config.toml
encoder_arch = "densenet"
model = "model that answers yes/no questions on an image's attributes"
questions_per_image = 4
encoder_growth_rate = 16
learning_rate = 0.0031
max_steps = 5400
Rows from block 3 of the fusion encoder of a small model that answers yes/no questions on an image's attributes, named by matrix and row number. Rows with one number belong to one neuron. Each number is 128 + 32 x the weight over its row's rms, rounded and kept within 0 to 255. All counts start at 0. Numbers have three digits each.
After each neuron's rows are labels from the 100 texts, of 14848, where the neuron reaches its highest value: "tokens" is the input token at the peak. Only what is clearly more common there than usual is listed. The data: photos with spoken descriptions (Open Images, Localized Narratives). In brackets: how many of the 100.
# fc1: MLP up (fusion_encoder.blocks.3.mlp.fc1.weight, 768x192), inputs 96-191
# fc2: MLP down (fusion_encoder.blocks.3.mlp.fc2.weight, 192x768, transposed), outputs 96-191

fc1.121:107102090165189087114071106132141151084149122138141151092073140133165123168140123114069158148182022134192122083074183104078122134080129121129146122121092095139066099163127153124194121163122125099076137164114131164129146137128165125081086119140138100141115114165133117052154161127097106129
fc2.121:097141096044147135161132156120151160127180099129028156150145199124126136101146117169107135187119068118071187181094103131071126091078203146156129132131120140123099149183168137125177163150085149102140148105145136093153113120120132089166128125155088087076189139155136106132089033095148182094
tokens: "grass" (33); "green" (17); "red" (13); "sand" (7)

fc1.85:122143113117179166080167094133162153128131096098153163111133175082107144140176119131189140174154103131212142100163137133157151162129134112139195135107147122124097174114214121064135144123120135060143109167146138118150085135097105130161121143187153141132176177101146164111133168175166136173
fc2.85:135133066186094126087121144154119109119134129060049131194111122078207062099105078127179098096079100122137090125090093150120104104114201161125149160111102146114097126124100145139109129119161155137181159168127058125115149154180127099167144156107164080151131108147101076101115148141112101222
tokens: "grass" (12)

fc1.381:092090163191101134131159123148143193106157144119207138097180127067049034110114080104051106164129153124083121155150144147192107098172138173132102098070126154139104123139168069121138124085159104122103146110132151187199142142157147114130119123132100092111160159134109129137124136120146084126
fc2.381:183179154152157101168109089141075167125184138088139111110113108141170097128100100098095121129182112113123122110168108083166169120150149058183171116072162095118110164121126102113163115127156104136122101156157182124111101053137123106158121111082141126134137178148124128089186112152115156150
tokens: "clouds" (8); "poles" (8); "sky" (8); "street" (7)

fc1.243:065113122140064188089107092192121109114145111067094075118139135160170157163096115134162183187173152145122108069159114124163152162082084133128097113070117108145151167097141100143182074130161099147176162107101114118135163079103111128087164150117110186119103106109112137098183115166152155134
fc2.243:095136108091130113100111094157140166141103122077103115120151092177142137100112146133163134129128144104110110096060101067197120139136132183112102154102173124149120137085152160177150049101139125187096105144146088138105202102093129138082065150111162147137091119097086117070161125123189090198
tokens: "black" (50); "white" (27)

fc1.402:059162131080104123094114059090091164156139118088155120157152107121130124116074117135134129080165175140080086107154177096155137115132133101124115146100098152156158124142100117096132097178148120085156166136141169136088099167140085134118136118179158131132185175091152111118148133124129172087
fc2.402:080153109103166170112188128131090135140133146148171117106153063159142073084112096106122139080118200100067111152113100086113187142069109126090182176063108108128151174110121128068176067163124134152110141143152141164071152112076130140107136118104157164155112176054130131152130119131154157119
tokens: "lights" (22); "ground" (7)

fc1.741:085171122113156098158145127126131185171141114179083140184110143102127129233089138132080155088154101151100146117071110081147174144153084113103088098099124104139095120086129137072088103120135111130108175142148127101116156167085129167132143025190141168114115181094160177072154193125074130083
fc2.741:129147157106034151118175152105152116137120146107100136172151140180129094168093110121174108155085159123124135094111128129103125139110160170098117122115157156104119124095166135085134096129137087137141161135115161089106085098072151147102098079085180158086154148108130112112180118212152148140
tokens: "grass" (29); "playing" (7)

fc1.703:202182094131154158162141084081148157130099076144111084131107153128102120151131103122161072101154118108155158131168084138129074174113100144128080181073188129173189074125175160064081167120149088169100108161082118133150125105191090121155122115175061058145118170201138110124153139151101112129
fc2.703:131132098075145162156153135170132132173108161140054116134166098109097079107181152090160167114053101148094121112151131099095116132188136120125118194082143087133135134175144164089125164144156146238195114163107123140130075113174144098113104170196131129122156156133133101168115128128132153117
tokens: "blue" (27); "dog" (20); "cat" (10); "green" (9)

fc1.57:110114219185082084155111105102118123071170109136075107117145070106134112148116130141134092119194135110165095147157142115098120144096153061161074089113157093116112156110171109136147112127143128128071122104129128160143208113146131114152118186153132130130198139146127125134097084137151159136
fc2.57:155085095110082142110172127132141146155145116107161131122123134120108135164090106154155092212091122131108123055185128107141118126165133110112148135093127140149151127124133130213100111124082104092113185144107123139172095158126129160169152093081124149160126111210107132144121176138206156102
tokens: "grass" (13); "food" (10); "bottles" (9)

fc1.211:182057136148106073121138131173204083096163046161093097144132137108138110137155088097106098137120171161128113099118171074054136172145150146147159178060113164111121164133126113148102181133134108158082167130137134185130117113146072125130157154084115093084112141147138095113204124123122123106
fc2.211:131138084160123119148139085157102179109143154133083168227147138130090097166135098161138133116135095108104126118089079117132110168141120180094130043173128102182100173114189132171171198167124106135128121072163158130104114109204148146143161084149093102153142134135077165109091114080103139126
tokens: "screen" (36); "projector" (15); "podium" (12); "water" (9)

fc1.504:122179110123112156119154138087170187110162110166109106072127096157112129206090148034179128130127130086224096124117117140108100136146157084154067118163125139088121141159188130135115084145183117137137092164123061171101125162157157101067153115093148122129095080125120114173082103158092115174
fc2.504:107113128132109157150101142042158145139167146138096107119109090190092172181116089048168105111157134100151115090118115144100092148133149088081070098127154176136175108141089157154151110116170121123098153103150100190112113125174164132140132139147107083119089083164093191152136148170068092159
tokens: "trees" (100)

fc1.103:159171138123129192091139115113122100186133100105104140145156174089104126122076172096120137144055114103131104099120057178138166082146104062086054168114153062102137121131197149114087127107128082085139111172090137136113156121132129187111095116175103159108172082170152079142121167134096107157
fc2.103:104114141105187142160106119099103146076147114125073139118129121161172157104142203144095157153136168160095133141148140078096117139089167182108134124153104108126110055098118141123106162152121151166091125156107155152113139091106151092114077097139169096143116103111102193147121150164114110193
tokens: "microphone" (11); "chairs" (10); "chair" (7); "building" (7)

fc1.614:165164152123095154098149048184119145078108059136133107071051103102162141146157153118076129135177093140121113120144135116134146110110120147100102171123142100171133150064207119133150091120178138140134123148104139072174176140093122110118123102172223118152110117141136165108105111143120129185
fc2.614:080077134127107122132126105147189124199155182118069158146107079217164114125181161189154162112053135052087079154130170090120118130101115093107092181145145093145106121118125105143092106152128110168079107125156113136121086174122141114111085077122156082110050158146167170175108094143085151187
tokens: "grass" (82); "ball" (7)

fc1.388:143103099144174152166141130056145082159101141196174132152123133145092077096077113117091178133142097161185119148104106142136130107114132141192110072179146164135107094154155128139128101152115107108101085163100165107106096137108165167147103067086128140086012160145144096135186127111117120109
fc2.388:145128131203155106129151164156096166114155122144154109091132156151117053112027089180157127114092126137134161114133102121125155075125173157186175084150115087205140078115162173134136123116176175126070128122076109095113098120108107078113121104094137087148127111144111102144131164066096108142
tokens: "hand" (49); "blur" (10); "blurry" (7); "view" (7)

fc1.294:112124133105093158092109142147131110177159086111109182141150118066138119097182088123108131165077102114169122174156117171090110149127113101162146162117155089133109129098200118136102145095175113146120115110189146111113112111089145144130194125122129120157086089146142126058077092152138133075
fc2.294:155040124126132167117144131125089143158087135103126094129063166125114180115112185116186148103090104132049107116106131164176122190071135143128151123101130146102150114187144137154166148105169130092145078117130064120156139141140122148081165167126068098079114082128084109147123070177059145141
tokens: "playing" (29); "guitar" (13); "microphone" (11); "musical" (10)

fc1.317:153181148135142136172163161152092173140099141103162067132136110153071126118098052090145141141086106098153150196073129131153067137152117148117095075140100173117071155108155094099159110170102117094085150101135078092094114152138111104149088104087136104097084157081110163137102180091091114163
fc2.317:149156133159109130118109146138102153129103104100126082133092115117167163123113106163090150108118093072142119161102126135133165174171147158151125082100083127139156154148145147068152108151141126117120134136154118088102161132093085104191073117124113112151169087133089111124108082098098108181
tokens: "lights" (15); "board" (13); "light" (10); "building" (10)

fc1.696:114122120148113136107084154152121166114123094086101097115144163137153146177142089113125088143126122139140136102165129087127106096101141114175096104149172072163109142120208103109098071109129086176094135141080141092201095115107152122092132139112177152187122136164187129102096099179138123158
fc2.696:144107156188132128122130130165130151169103120130101114164133126106100136136133111176169154099103094133113131133206168135096113123111018115112134128177150157125143128127168117120111133181124157109144159074125167136020137128127175107130097130165087137124137131056150148186205128112149148112
tokens: "blue" (19); "road" (11); "building" (11); "riding" (8)

fc1.31:102092172112174104134156147129149175119154109167090064168105157074129174134186100121114135163113129126084106152147130144131144082141111145127134121111124076114150126131161112152113137173140111086101107217144195175138166158116094136145129171140178119129125122116135121071134146162133131077
fc2.31:086064121106079079145165123137154144172111151148160124163115176148111118123123111111147080110103110123078120119164080156114113182112132131111116150130127094117128170152159083164139180078149151123158155084133109106120156165137133131163124108150132102118147150133075153107155102022153144143
tokens: "water" (55); "boat" (11)

fc1.610:107141155161136107122118156118198073150139108125102092094167097140084108151093128138152101176146149096115091173113186133080122089092123117163107103118080134090145158090166117068143155137134096059092092087078134201117132154155156064100135132178144170201127114181146148128163112114124144129
fc2.610:064103117166111130070151059118119159060129114136181154130125150088100116154184129105121120126096121122089129129151137208166146151100112133088134140152141157112126140166150091148116091086147126082162115111144161085149159097109118128112104089151108121165126129104078147150126144172175099137
tokens: "trees" (67); "building" (8)

fc1.490:044183168103127112096042170103087152160087118165139084125138127103135094167132112103106116146134162072133159154088198136093122122117148092087159177155177165153135107139165128147063136130145109130109096150115128120124096143143162134160146145151189121099173124099103149142058138119136097178
fc2.490:110131123151155167129186088185094072100086158102099184201081131066080147119115110143160101153094160112164141113099124119135100110178101081144177120138092117083168162120125166087107143168129103165106148069099156101175093121088116112164115117146139112150154132116139126167108134071201125096
tokens: "playing" (8); "shirt" (8); "wearing" (8); "dress" (7)

fc1.619:140162089120126159168145150103154107138106077113132128107137149062109131156128149137201179097148193047113164123156141144147092097146140123115105138122132189163162146142186170098103143128146176140114182142161133122087108168123136058168084107200149103076116153157097111069044148100066153142
fc2.619:146130114146143137169136144151126153080073142104104137105094138074135120118186142127186109151105166047066168096155166113106179123099145119110134135112140179145105147166068158107151117159142164102105171160134140133149099154131084102119110162146138082105155116120161150145067122137086139114
tokens: "lights" (31); "playing" (16); "dark" (9); "singing" (8)

fc1.309:112086094122117147119147069133137210099157127125157081132072162151086141042132139129085142137158083139162114117071164112149198073114083178079129086124137062181095104125171153124100122105171089100111095092113161129167113142130132178115121082150136145153148055132165130092152120133106104168
fc2.309:115162048121110192112094159126145119095145158154210168090133147176088069110178104097149127145152109115161100133122126135126149129121154192164094138131165091125054100137143141159101129128154071189124105125132113130090163100079130173081122156109077161129155123111100071107086100173091128154
tokens: "black" (19); "grass" (13); "white" (11); "ball" (9)

fc1.404:087157115165161075172138027099120132150161096148125140146146066119114136089111104143083172152167167147145150099174105150124164121109179127073113122172156183148083086140160140139109087131124181096130118104170127133152112143113142084124149115106185117127103176110094171158152170090137093151
fc2.404:089114081092141190133158089128132124120136158198128168206171108132098115091107084131129154138182138113152124077083127115151169157131194145093105123154130143172096162215063159084129127120139131085079118068168159109178073136121120112134069140133145090137082143157136094115090175112110124069
tokens: "dark" (26); "singing" (14); "playing" (14); "microphone" (10)

fc1.71:091153156139094183154110107152151144159177104160076101146159156114175116165110153077135119154148145103176175076154138090124093086084098087128148118182164129111094122061192115147127109122166123189115112109129138168176154151082163100115157122055118117152200148118166146153136040129139123120
fc2.71:137124128144051158103131101144102106176181138116129109141168118152108142183096053117089137079118156128110136168069129127078138148163169158126139197124132191117136132112146117171137167127067093076116150134114124161106082080082085161174124112155124173155130110154125150106140159093127142079
tokens: "grass" (23); "snow" (9); "people" (7)

fc1.20:059070068105096120127060113118081101149149110152105117128136114134150114168115114154104113133159124118127161127080131106164145141054132147080157099094116149122103101115147093129126090140131172117121126152156176158132112084105158107145125114143113132220164168118129129131165165160133168119
fc2.20:109140099142139088158031166128118100150086141157201134109135140084130094131160132082101096139201115123075161151061191149122160128114140131110132093148091148113123123093135119143159104154033085089161136140115174173142114115152130097113115114121105117136086162114089154123155193144131099162
tokens: "people" (12); "holding" (10); "hand" (9)

fc1.131:169127127053154130199175206124115116083125151110130093081161076141128134110143108135129154162076102139178079106080115077156175142158085140165100180135084116119136112134147154213092079180152045063090101157098173099113119133097149107131151165144113153084140143154115164085161083133158124138
fc2.131:118163175086166134168175147116102080078115136104119079145150088153112203049095121139135123135171150134146126139108179122166116132092138157112152154124143152144139198089111154157147141089057098126095128159067117071091103137090117159170107177165125173171156124159180091135159110150164156143
tokens: "microphone" (17); "frame" (13); "frames" (10); "mic" (10)

fc1.756:165173130162129135157137088116159101121155038107177161143148142119114108132123120145157071104086143145124065129160134089085115127172138126105147114065139152121112103122159103087103121148174142119133103110129184155119083186045169129142132142113140137099124162167060161118093211161078127130
fc2.756:109128112168150104107129131149148115125158106118169176108150074111116146115080125146117137154137129088130101140145077173078182133141129136097122149086181118131117183106106119143103118109159130184124054104199151116140067121165179116161108120095117099170104158183148098137119159104104142112
tokens: "microphone" (9)

fc1.521:040172082138144118187108104164133158121098094120084095135126171085154130136155067160092187140168155144174120103071116140203165160101163129045166100125176113136132131103160114140123161188181133154080142149160120080101182132139085145158105122154095132083124151087185129111103175117168141118
fc2.521:176074123070148106062171165163133109157169120138151093084147091112121146185111166094102082117109144103092087220173086173129062110107112064120089112131098090126101130114145131078137131124120146128201206083145122146108090157112094134115139165071176110164083094115095144114157097175127117065
tokens: "dark" (23); "lights" (11); "blue" (10); "table" (7)

fc1.263:118118109101136126193188145191175136120058062113147111133152114091135108086210120133153132131196082075144139134076110146125127174109110113196121085125133126135084128182140095140122112157058069115155120132137097140119158119138080134105162123135115169107117171109120119136129085104144103099
fc2.263:117134094103156121145143121122138098133171074137131128136117142091210103084127123144133143135140062124134088076138076142055098147100148158156099122095156147149097089113130128090156102144133121122123161148168147187158141164142116104129136124139149199130127159094130079188122149099064151125
tokens: "dark" (18); "people" (10); "water" (7)

fc1.551:177073159120157175095146192135151141122192165145131137102122137107143085102097081155124152076158150161122121102180136149166095108132146172097124127119144108130114032152174073155082104161117153107155108170153131128160123126160111104125052123151101090137141084150089165043155180151162119115
fc2.551:086119124109126095152185106080171140176124098117126108087140125138160124096102150108117133140088043122133168182137161145083083173144145162191125127116158155112071151139124100169140158105150115099080179072127096153133112095172133159146172112056177166131133131119152146130128126166074179141
tokens: "clouds" (23); "hills" (19); "mountains" (10); "bridge" (9)

fc1.608:115114168181165082109133087197123155155150140107108141163173115100087156160126097124064130159086124153179132103112105094178113122138138143182169110131162136108140139090179150148140135094100083130140122136127167086144104084140080167135182114119160123147102110160117083145109129099097102114
fc2.608:110120103099140155128108095142123165161143044148108113136114109222146186090106110104132118166130157106159118162044106103104090124055139170091148068118124113104133178123156151135159130124099145164155123126114115123144129123098180148071099093124118111141168138065108073115134166155091113105
tokens: "trees" (38); "wall" (30)

fc1.482:137055165100151102157108113089071146116113109089061154069083149164195112115145140083148113130148152168155099079097093114082170090062148061148140093145161141108156142170184150127060176157183159100160152148097130130130095136143130122137117135122123129136122149132134155104097136052123151141
fc2.482:134171134113107106127125167097100150049165168081099177197159091120170109124112131130102215135113176096087135118086080207131169108104086108139140135162156094154116142113111168131114135181096133081055157098152179157114103125171144086129042185121142172111126146113140101088197106082151138119
tokens: "water" (34); "trees" (27); "rocks" (9); "boats" (8)

fc1.248:146102166161146140093092126111086159140159109112093147081148105089129086148095098074165137139105152180139120166151174105168070101116127180138155095156138135118121105172157160137138139116194066165175117151084122112155113183159162158072050109137115170070096130180115149184205141139092201125
fc2.248:109110133190159134137150143082114146147122142130090092083096123146175115121064111145092171142057146187098028152144124103098118101135073138093172160099180164133097137113153078089121106101092163135142097161142174132162150114086125186117083157114165101082118118146096133172139133048179193146
tokens: "blue" (25); "trees" (23); "green" (17); "people" (7)

fc1.319:102147112125153210115115091152205090096130099124170106136113166161153132077132170138134139174170155143107140099145129129118109146075122121187070115106134159128117117124149118073119118117091127115123104142121179169155125143123148119087115113125092141118122153082102158080187082147138103007
fc2.319:129107098089141110133100088142126160178145143104123136102155154104093107191129183074127088061067120145131167166133120110101153114104149076124164197114100137122112105172183147133080194127170101109099192076107130131109155107155098143155166149101153092128191119093122122174083134122147149169
tokens: "people" (35); "trees" (23); "sitting" (8); "bed" (7)

fc1.222:085107139113090129129106098166121110096153134147132155071111157123134085085149107151062182154166097115108132097115087108123168120106155085146146100150126151083094077088195136158141137086117071164154128153133139110168117120186127105176092151112104168133106121169151174101112112113103103127
fc2.222:115177145136189086085143153102109138161102083125126103114158078149146157092112190197130047122131161163129122060102143142109084107121122129163134149091106139117123146137096183111121115116135128140095159066122102118131075125121114151106119121136153179123144080106133152105148119142128091065
tokens: "hills" (13); "mountains" (11); "table" (10); "boats" (8)

fc1.511:096073120154096109138126155151159113138123085124156116113109148165142203174089110157144116149129157158166136178133111108163093141080080146123122108113109110125126101091159141132199124137239102149148137126188208143162136120109119138148140132149099085107079123147165134204099095175098147209
fc2.511:118098159152110147137124177162154143166133113163093111166124121124167150104128134126154102106128101131133204128152049162122143140111041107062136091102124177127126079087161111167114120152182105134138097151093127115137144101130152125095156136119097170096144106116161075167107184130122096122
tokens: "blue" (23); "green" (16); "riding" (9); "road" (8)

fc1.762:098144083097137124049141095073084154088176136149168105121122109114115145119117174118089109163185140101189152127155133116120106087106079121141168096201152141124119118105144166168163112103121076116134122220171152097107095171116074147172132140111138100111165140155093143092149142114126162122
fc2.762:094212096102162186122153157131120085123107164139166160037153094084142144124173120125192117109111107161087159043155129154198099114084166153154186136128127137124115121149157152116120142158082093138111155124083151136144142153122121111105081186163115163130117110121099193160127205141119159089
tokens: "playing" (18); "clouds" (8); "mic" (7)

fc1.39:106107103128156150124117111146082117130105110151086158120161133125102062163155067118145135114149108120125107138161140154136148136118043179154125130130147160179103121151208103124097071157103102150114160129100146102103192199145142096107169128126109164160132115120111126133113180094171172176
fc2.39:104120099098113116164095114147103145130140133103108148112159132170133089158092095149119111179105084101120117142085104094144110071192095188153118110140138192151076083167128147147111111125141124140166140175115119146141085156123104111050162096106108113196077095089128172088186181134111115141
tokens: "dark" (28); "wall" (16); "blur" (9); "blurred" (8)

fc1.534:143107102077131143040092178204078131125171094116077163109110189184158121136114123081183113153095148153127138131104102188162134127111136158094180143187146107129083097175187125105155107123132115140118165151127183157159117080084156152144137135101119131163138121132108136143138139151109100092
fc2.534:117116131133112081128058090133137118144070117113105083097127121128069110146065125136150148111131148122062159130171164087181158054187144143125094131177160160087144129122138075126133148112044166099093120141089130077116106128116161122068121120185105141152111102121147135109067170117143183121
tokens: "people" (30)

fc1.631:093086121146099138136082111190135161117110105069129121138173148124143117125129164092139119113109136097134120108180100137144089122111115172126111154147201107136112111127218110170134172148180130126088111172168124111101144102064143065115121083160146130120141150091111131110069101107164148089
fc2.631:080066117122056148150102106182070163108096167157175136139093108146162087110138167115135124118151138127142145141120190147139143116098109140089112125183133135142134110160136187147066147115126147110132164177147125129134115121127133056086139095127101149051199111069057101143114112087159099126
tokens: "dark" (98)

fc1.9:043111137148142094149089103138091128241149103118149131162126173172152118103169147066098083151137104158130162141112126162116177115149129112131101088112136082081111126045163157124134146143135135101117083121130163153130091103115132117103112157187090170150078143159100120170081130114110174160
fc2.9:100150110054185128085155122132123159169119136157116130120162112172134091083178190163134173146117153106143187130076151174098150097054102155162153120180100072146125121105137137073151140163163159142170150190108126120105048099202104078147130130131143168098171131081140143144076146128111112138
tokens: "people" (26); "person" (11); "persons" (9); "wearing" (8)

fc1.351:150116136154143128111146175204098170127185095166142132104081099141138137132167145157136137104102088098161170120107086091138140121100151092148129151157156096138096105147143125150080093109084105156108139124149195103117149149102106075134131083090169131173151094101091171085124106130148104124
fc2.351:181069122164100206163134080125111158119129125111091109105084123141153119148165137137150103097122151113163182141020129150112101135133137117140148121150135136098119175161116155142095160121055081127079143125134159121159178144109121094036110122117138124146168101106121165154126088132190116084
tokens: "screen" (44); "guitar" (18); "playing" (11); "stage" (7)

fc1.514:130121139136184147070107138134105092220103067078150111113128110174134086088154151091115139085155110156172135110162149133105153118122139119136185141184205130116160110151200125117142117130069095089152128106184141139124219089099156186098043168164149146124135073120111101104046110110122097177
fc2.514:141105155129142128120136111138093108127121070152126130093146129168168104120138097157076117126153065155141117123116142097209134130158096150076098119157154080173142078163101145152146198154159094069116044138082108059091124163102228161130075137118161141154125121100105122135131126128163147101
tokens: "dark" (16); "blurred" (16); "sky" (11); "grass" (7)

fc1.518:143096182181176142104129179144097123111125097097031145114121164050138104162136106147104070155128142110159137159127150170156166112121143144101152150111143139156121082112164130084143146107105070160133117121148174108214160120131111129137118107102109106139135137046124127140182126136189127087
fc2.518:097090111096122107161138164138124173079073137189151109143137115156132133124120113109140138148150148154090088124061166122107104124152156179164128091157132094084076189087189062154124147120124175107100152104151083093104040122177160116138091090108146124140097137130158133131086162136062140140
tokens: "microphone" (13); "mic" (10); "singing" (8)

fc1.634:124074161119136146144169146145166086103195094139181108096084144112109151216143212122097119164156097122139119121101118072192135157131128126156105084161168106159137134139161160068128072131174136127089135122138160165138101104144163120141068123098094116151078073080123163121108103144115165151
fc2.634:177157136105072109135143074134150080121135060154130101112133149170087114216058110125116114127116189223157146136104145089177064104121165145186116142117144137138098107169172156184123123072146160124143174060181116132163136149140162052099084087118134150154102120139175055138074141155142121126
tokens: "trees" (20); "grass" (16); "sky" (13)

fc1.163:124078076130173120127187086089164117131109118140184151109163136123152147043132118146116066153100130165135153103085107126050204108062059126153114116147071147128090055213156154071181108169128122119147135163144184108107186140156106115055072096179110170125088103121121160147105107108139111133
fc2.163:134109128146143131132061109092143117124141141114140128128083192177128137153138142161149111140165142140081106143119132116122124107106148136095075107106179137122103101081145147170199147101161113175104167128171137126111168096134084137096079152145085125180165109172080174133121109120129108165
tokens: "people" (11); "hills" (10); "rocks" (10); "snow" (9)

fc1.689:096089066127128118072114110148067125138128108103154114101146107132155083117139150136130163142134154126105148107134113155103115060133113142115189175112148163133080051156178054108132120104125091152104126150203203162132140126136156114093180129132118129130118085136175110101147122097070156132
fc2.689:133160177125143068144209121073165101118178112144130148138126043096124147143143167158111136112095104139151148084131154146105151119192150123126093145080068171150130123205117098092135143107132121126163082122081172178114137176140121123070130135123122135127121140078172163186131103130099142168
tokens: "people" (31); "lights" (21); "persons" (8); "grass" (7)

fc1.82:118159116115112112157138158176123133085157125185140102096151131044166076123191115110116138106154092172207108156131124120071072196106112120125168124145124135179081117123164121095147134111073141097150121134142162141074139146131158095137085134099087149100117180143147167093172165161135154213
fc2.82:113075168150116102178131122142119128134162127100084134101062134138109169116066175148097171153123168092136116187187111193137129094176095098159101193090149094092146119126152118102164163165156148152152147098202115113118131077118090140090157112126112100120131152116166138136120112136060152049
tokens: "hills" (17); "sky" (16); "clouds" (16); "mountains" (15)

fc1.210:151110110123147086125169086088100057163097037179140149187129102106116099110160092113140220159140118108100194161136159137204089166051064126170056164141134142116155113105128130139125173097098136103150138172164130169138123104153119150143138108091136156132125178073132153075090125114100109056
fc2.210:113099147130116163181165113123161065165107133152137152172125082078153098105178172073124140174152118095119126159047182130145087110056104149145140182128133152137191059082100154142113167165113155110155076119129103167092067131143081164123175109071173158146174152112112193113141128144091123101
tokens: "lights" (100)

fc1.132:141181133115118205150063080140125086114090091122149132087151139063060104109110091170104162155105168104161104107137167161127183149094121113111134130161143143163132194167161112142128118128075064129115041140101149116125165164149096196117150091099139146130097117156148170081102149098132075150
fc2.132:194167099123123199056098069142131117116086124133156130073137097103131107117105136160153148151094086095137115093139129187081199154105154135133149084140115092128078186136059058202102129129095081123137054119156164140110169155149152141132131129141108130135144121122139153109126186109116116094
tokens: "playing" (36); "drums" (17); "musical" (10); "singing" (8)

fc1.21:190141131081084154111141122120202163111146064163154138089145100134043083157119152159152165169133106134167128079122098130155110102118127103132091154161143199137104173067155121157098151125101063078107115142142104169171203058145133118105094109184156082127138082147142158087100154152101099101
fc2.21:193166089121138169128114084102135126120131152220151109102107134124120129094140148068114131155157153100143082130127150117168120111131110087141130090155120150149114094113112126127106168084088090105135168158098122140097178099110127162140078148160081098139106077168124136107141170143156133145
tokens: "trees" (66); "sky" (33)

fc1.330:129128168130060146148109139157134124108133101130083162141143132114093162149122125145082142126145125075121126130149174091144183110154144158159156084063100066151124097149175171056073130133064151091109230141092093117180129094066125145153100110117157077109106169086130169108147083156136171098
fc2.330:155123146118071136124121141160103138088078110130092180192144170090113094136133102113100129138100091038084124097132169111115183122112174096144092100123155141113173136135114101152105101151056093146140153126122151104178198070123156155135120078162160139136140148153173069188104058106205162108
tokens: "playing" (23); "singing" (16); "guitar" (15); "instruments" (10)

fc1.326:128132169058201124079115145140182108168160105137101164143172132125092162096169139171099141200182090088179121113130079135141093118121140119140091147138140132172173085131169137136145084092135145134120130196132136161116159100190087171132112139154143154113062120151171161105110083146221129092
fc2.326:032113092106150129144159140120157040136170121135079119093112130119153156143141110076106143136112097135101119135165136165109095081092138134107110186228070116087173058099150153132103134119137123150138141159080189089100146148122072113150164160121141195189077082137103093148137114131184154132
tokens: "playing" (18); "singing" (9); "microphone" (7)

fc1.347:077074132232125160150161139125106138124123107146159119075130080112104097082091096104146089116151103142185104185124055119129107162132161119105117099117092148144099116140160163113131131159103098115150159113086145056123194057192176123160073114121101107103105168094088158150161107144132140150
fc2.347:100107131118101155118186085117126130095125125155100069135114128111127127205096156142089144116114198170182096126105117107136145050099093132156084130107098126124190093129175155100113114195160138180165130107151183110121162171078157136133119121147144122132169129142157104110120102124143127120
tokens: "blue" (30); "table" (27); "food" (19)

fc1.111:147153155122130154140138110139154159147118147123151114080097141170122100149118079173164146128123050117136147123092103106115121125169096109098146123187166115146159120181126123164176105084149118087150058195133165105116111131114117103117138081184123121039095194141122142118072155181119170114
fc2.111:141136067086156090126103114121123077138152160141125113107128138112110136130073142157162096145067113138076127139130151114100089133129094115170197151137177107092089159131134134121185103231092115139140120127136064138154113117110102112091148102158112085120091121170155136149127131139130146092
tokens: "blue" (38); "flowers" (8)

fc1.554:131145151177119099097091142098148125156145100122119124077137082118140092098148146149126148134114127138151165062094097146096137115139096113081129145134120141148124119121173118138100104047147119096107141182117177161134140134123059112190173115207149116165092140146216179146097134172152079107
fc2.554:171117148084096134080087097147204132098115184186208090115101155084156106093182124147065112141148121170115098100108103175078121141149121131141126145118124111174080180103100086168124131114170154123171126154126158120174157179092099111116122093150090114084075103166159129133078130170168113121
tokens: "trees" (78); "musical" (8)

fc1.409:150113074121166147147124106116135139134134094103118128123144159109099145094106065083125109072073131178160127129120070087159091117199188110112142093112215145189141092130177137157042130113184146182115174136156108151130108058150132152170083107124141123107121141126122163178176167074115136108
fc2.409:142089074109105154128184077098131109144119173185111092170138151104151088144083188113205145145063163171099113187163161140110150081066100085125145128143088130207120119112141110101125120100110064147150130176130144147137118156127142115132157118158167177176119139103193114136106162153155087128
tokens: "blue" (26); "brown" (12); "green" (9); "orange" (8)

fc1.458:138092135129108196104124146156078138108095117115090131088162167089139166168096118156105139140155120107138143126134132154172114178108136188109103158182187068139117065123192129158108140121076064099142124087123134135108094162120093095139122071093125088084122137117133118097173162117117119172
fc2.458:099127084179106110125158174088138138149164090139108158109089110111116069118096075085167164142117147092133098125161151144080127150111137121137083161085114159103133163072140133092134169138133206134180128166113123131175154050192159178119165168129113122185136145140118139158123158185107142125
tokens: "lights" (20); "buildings" (17); "people" (15); "persons" (7)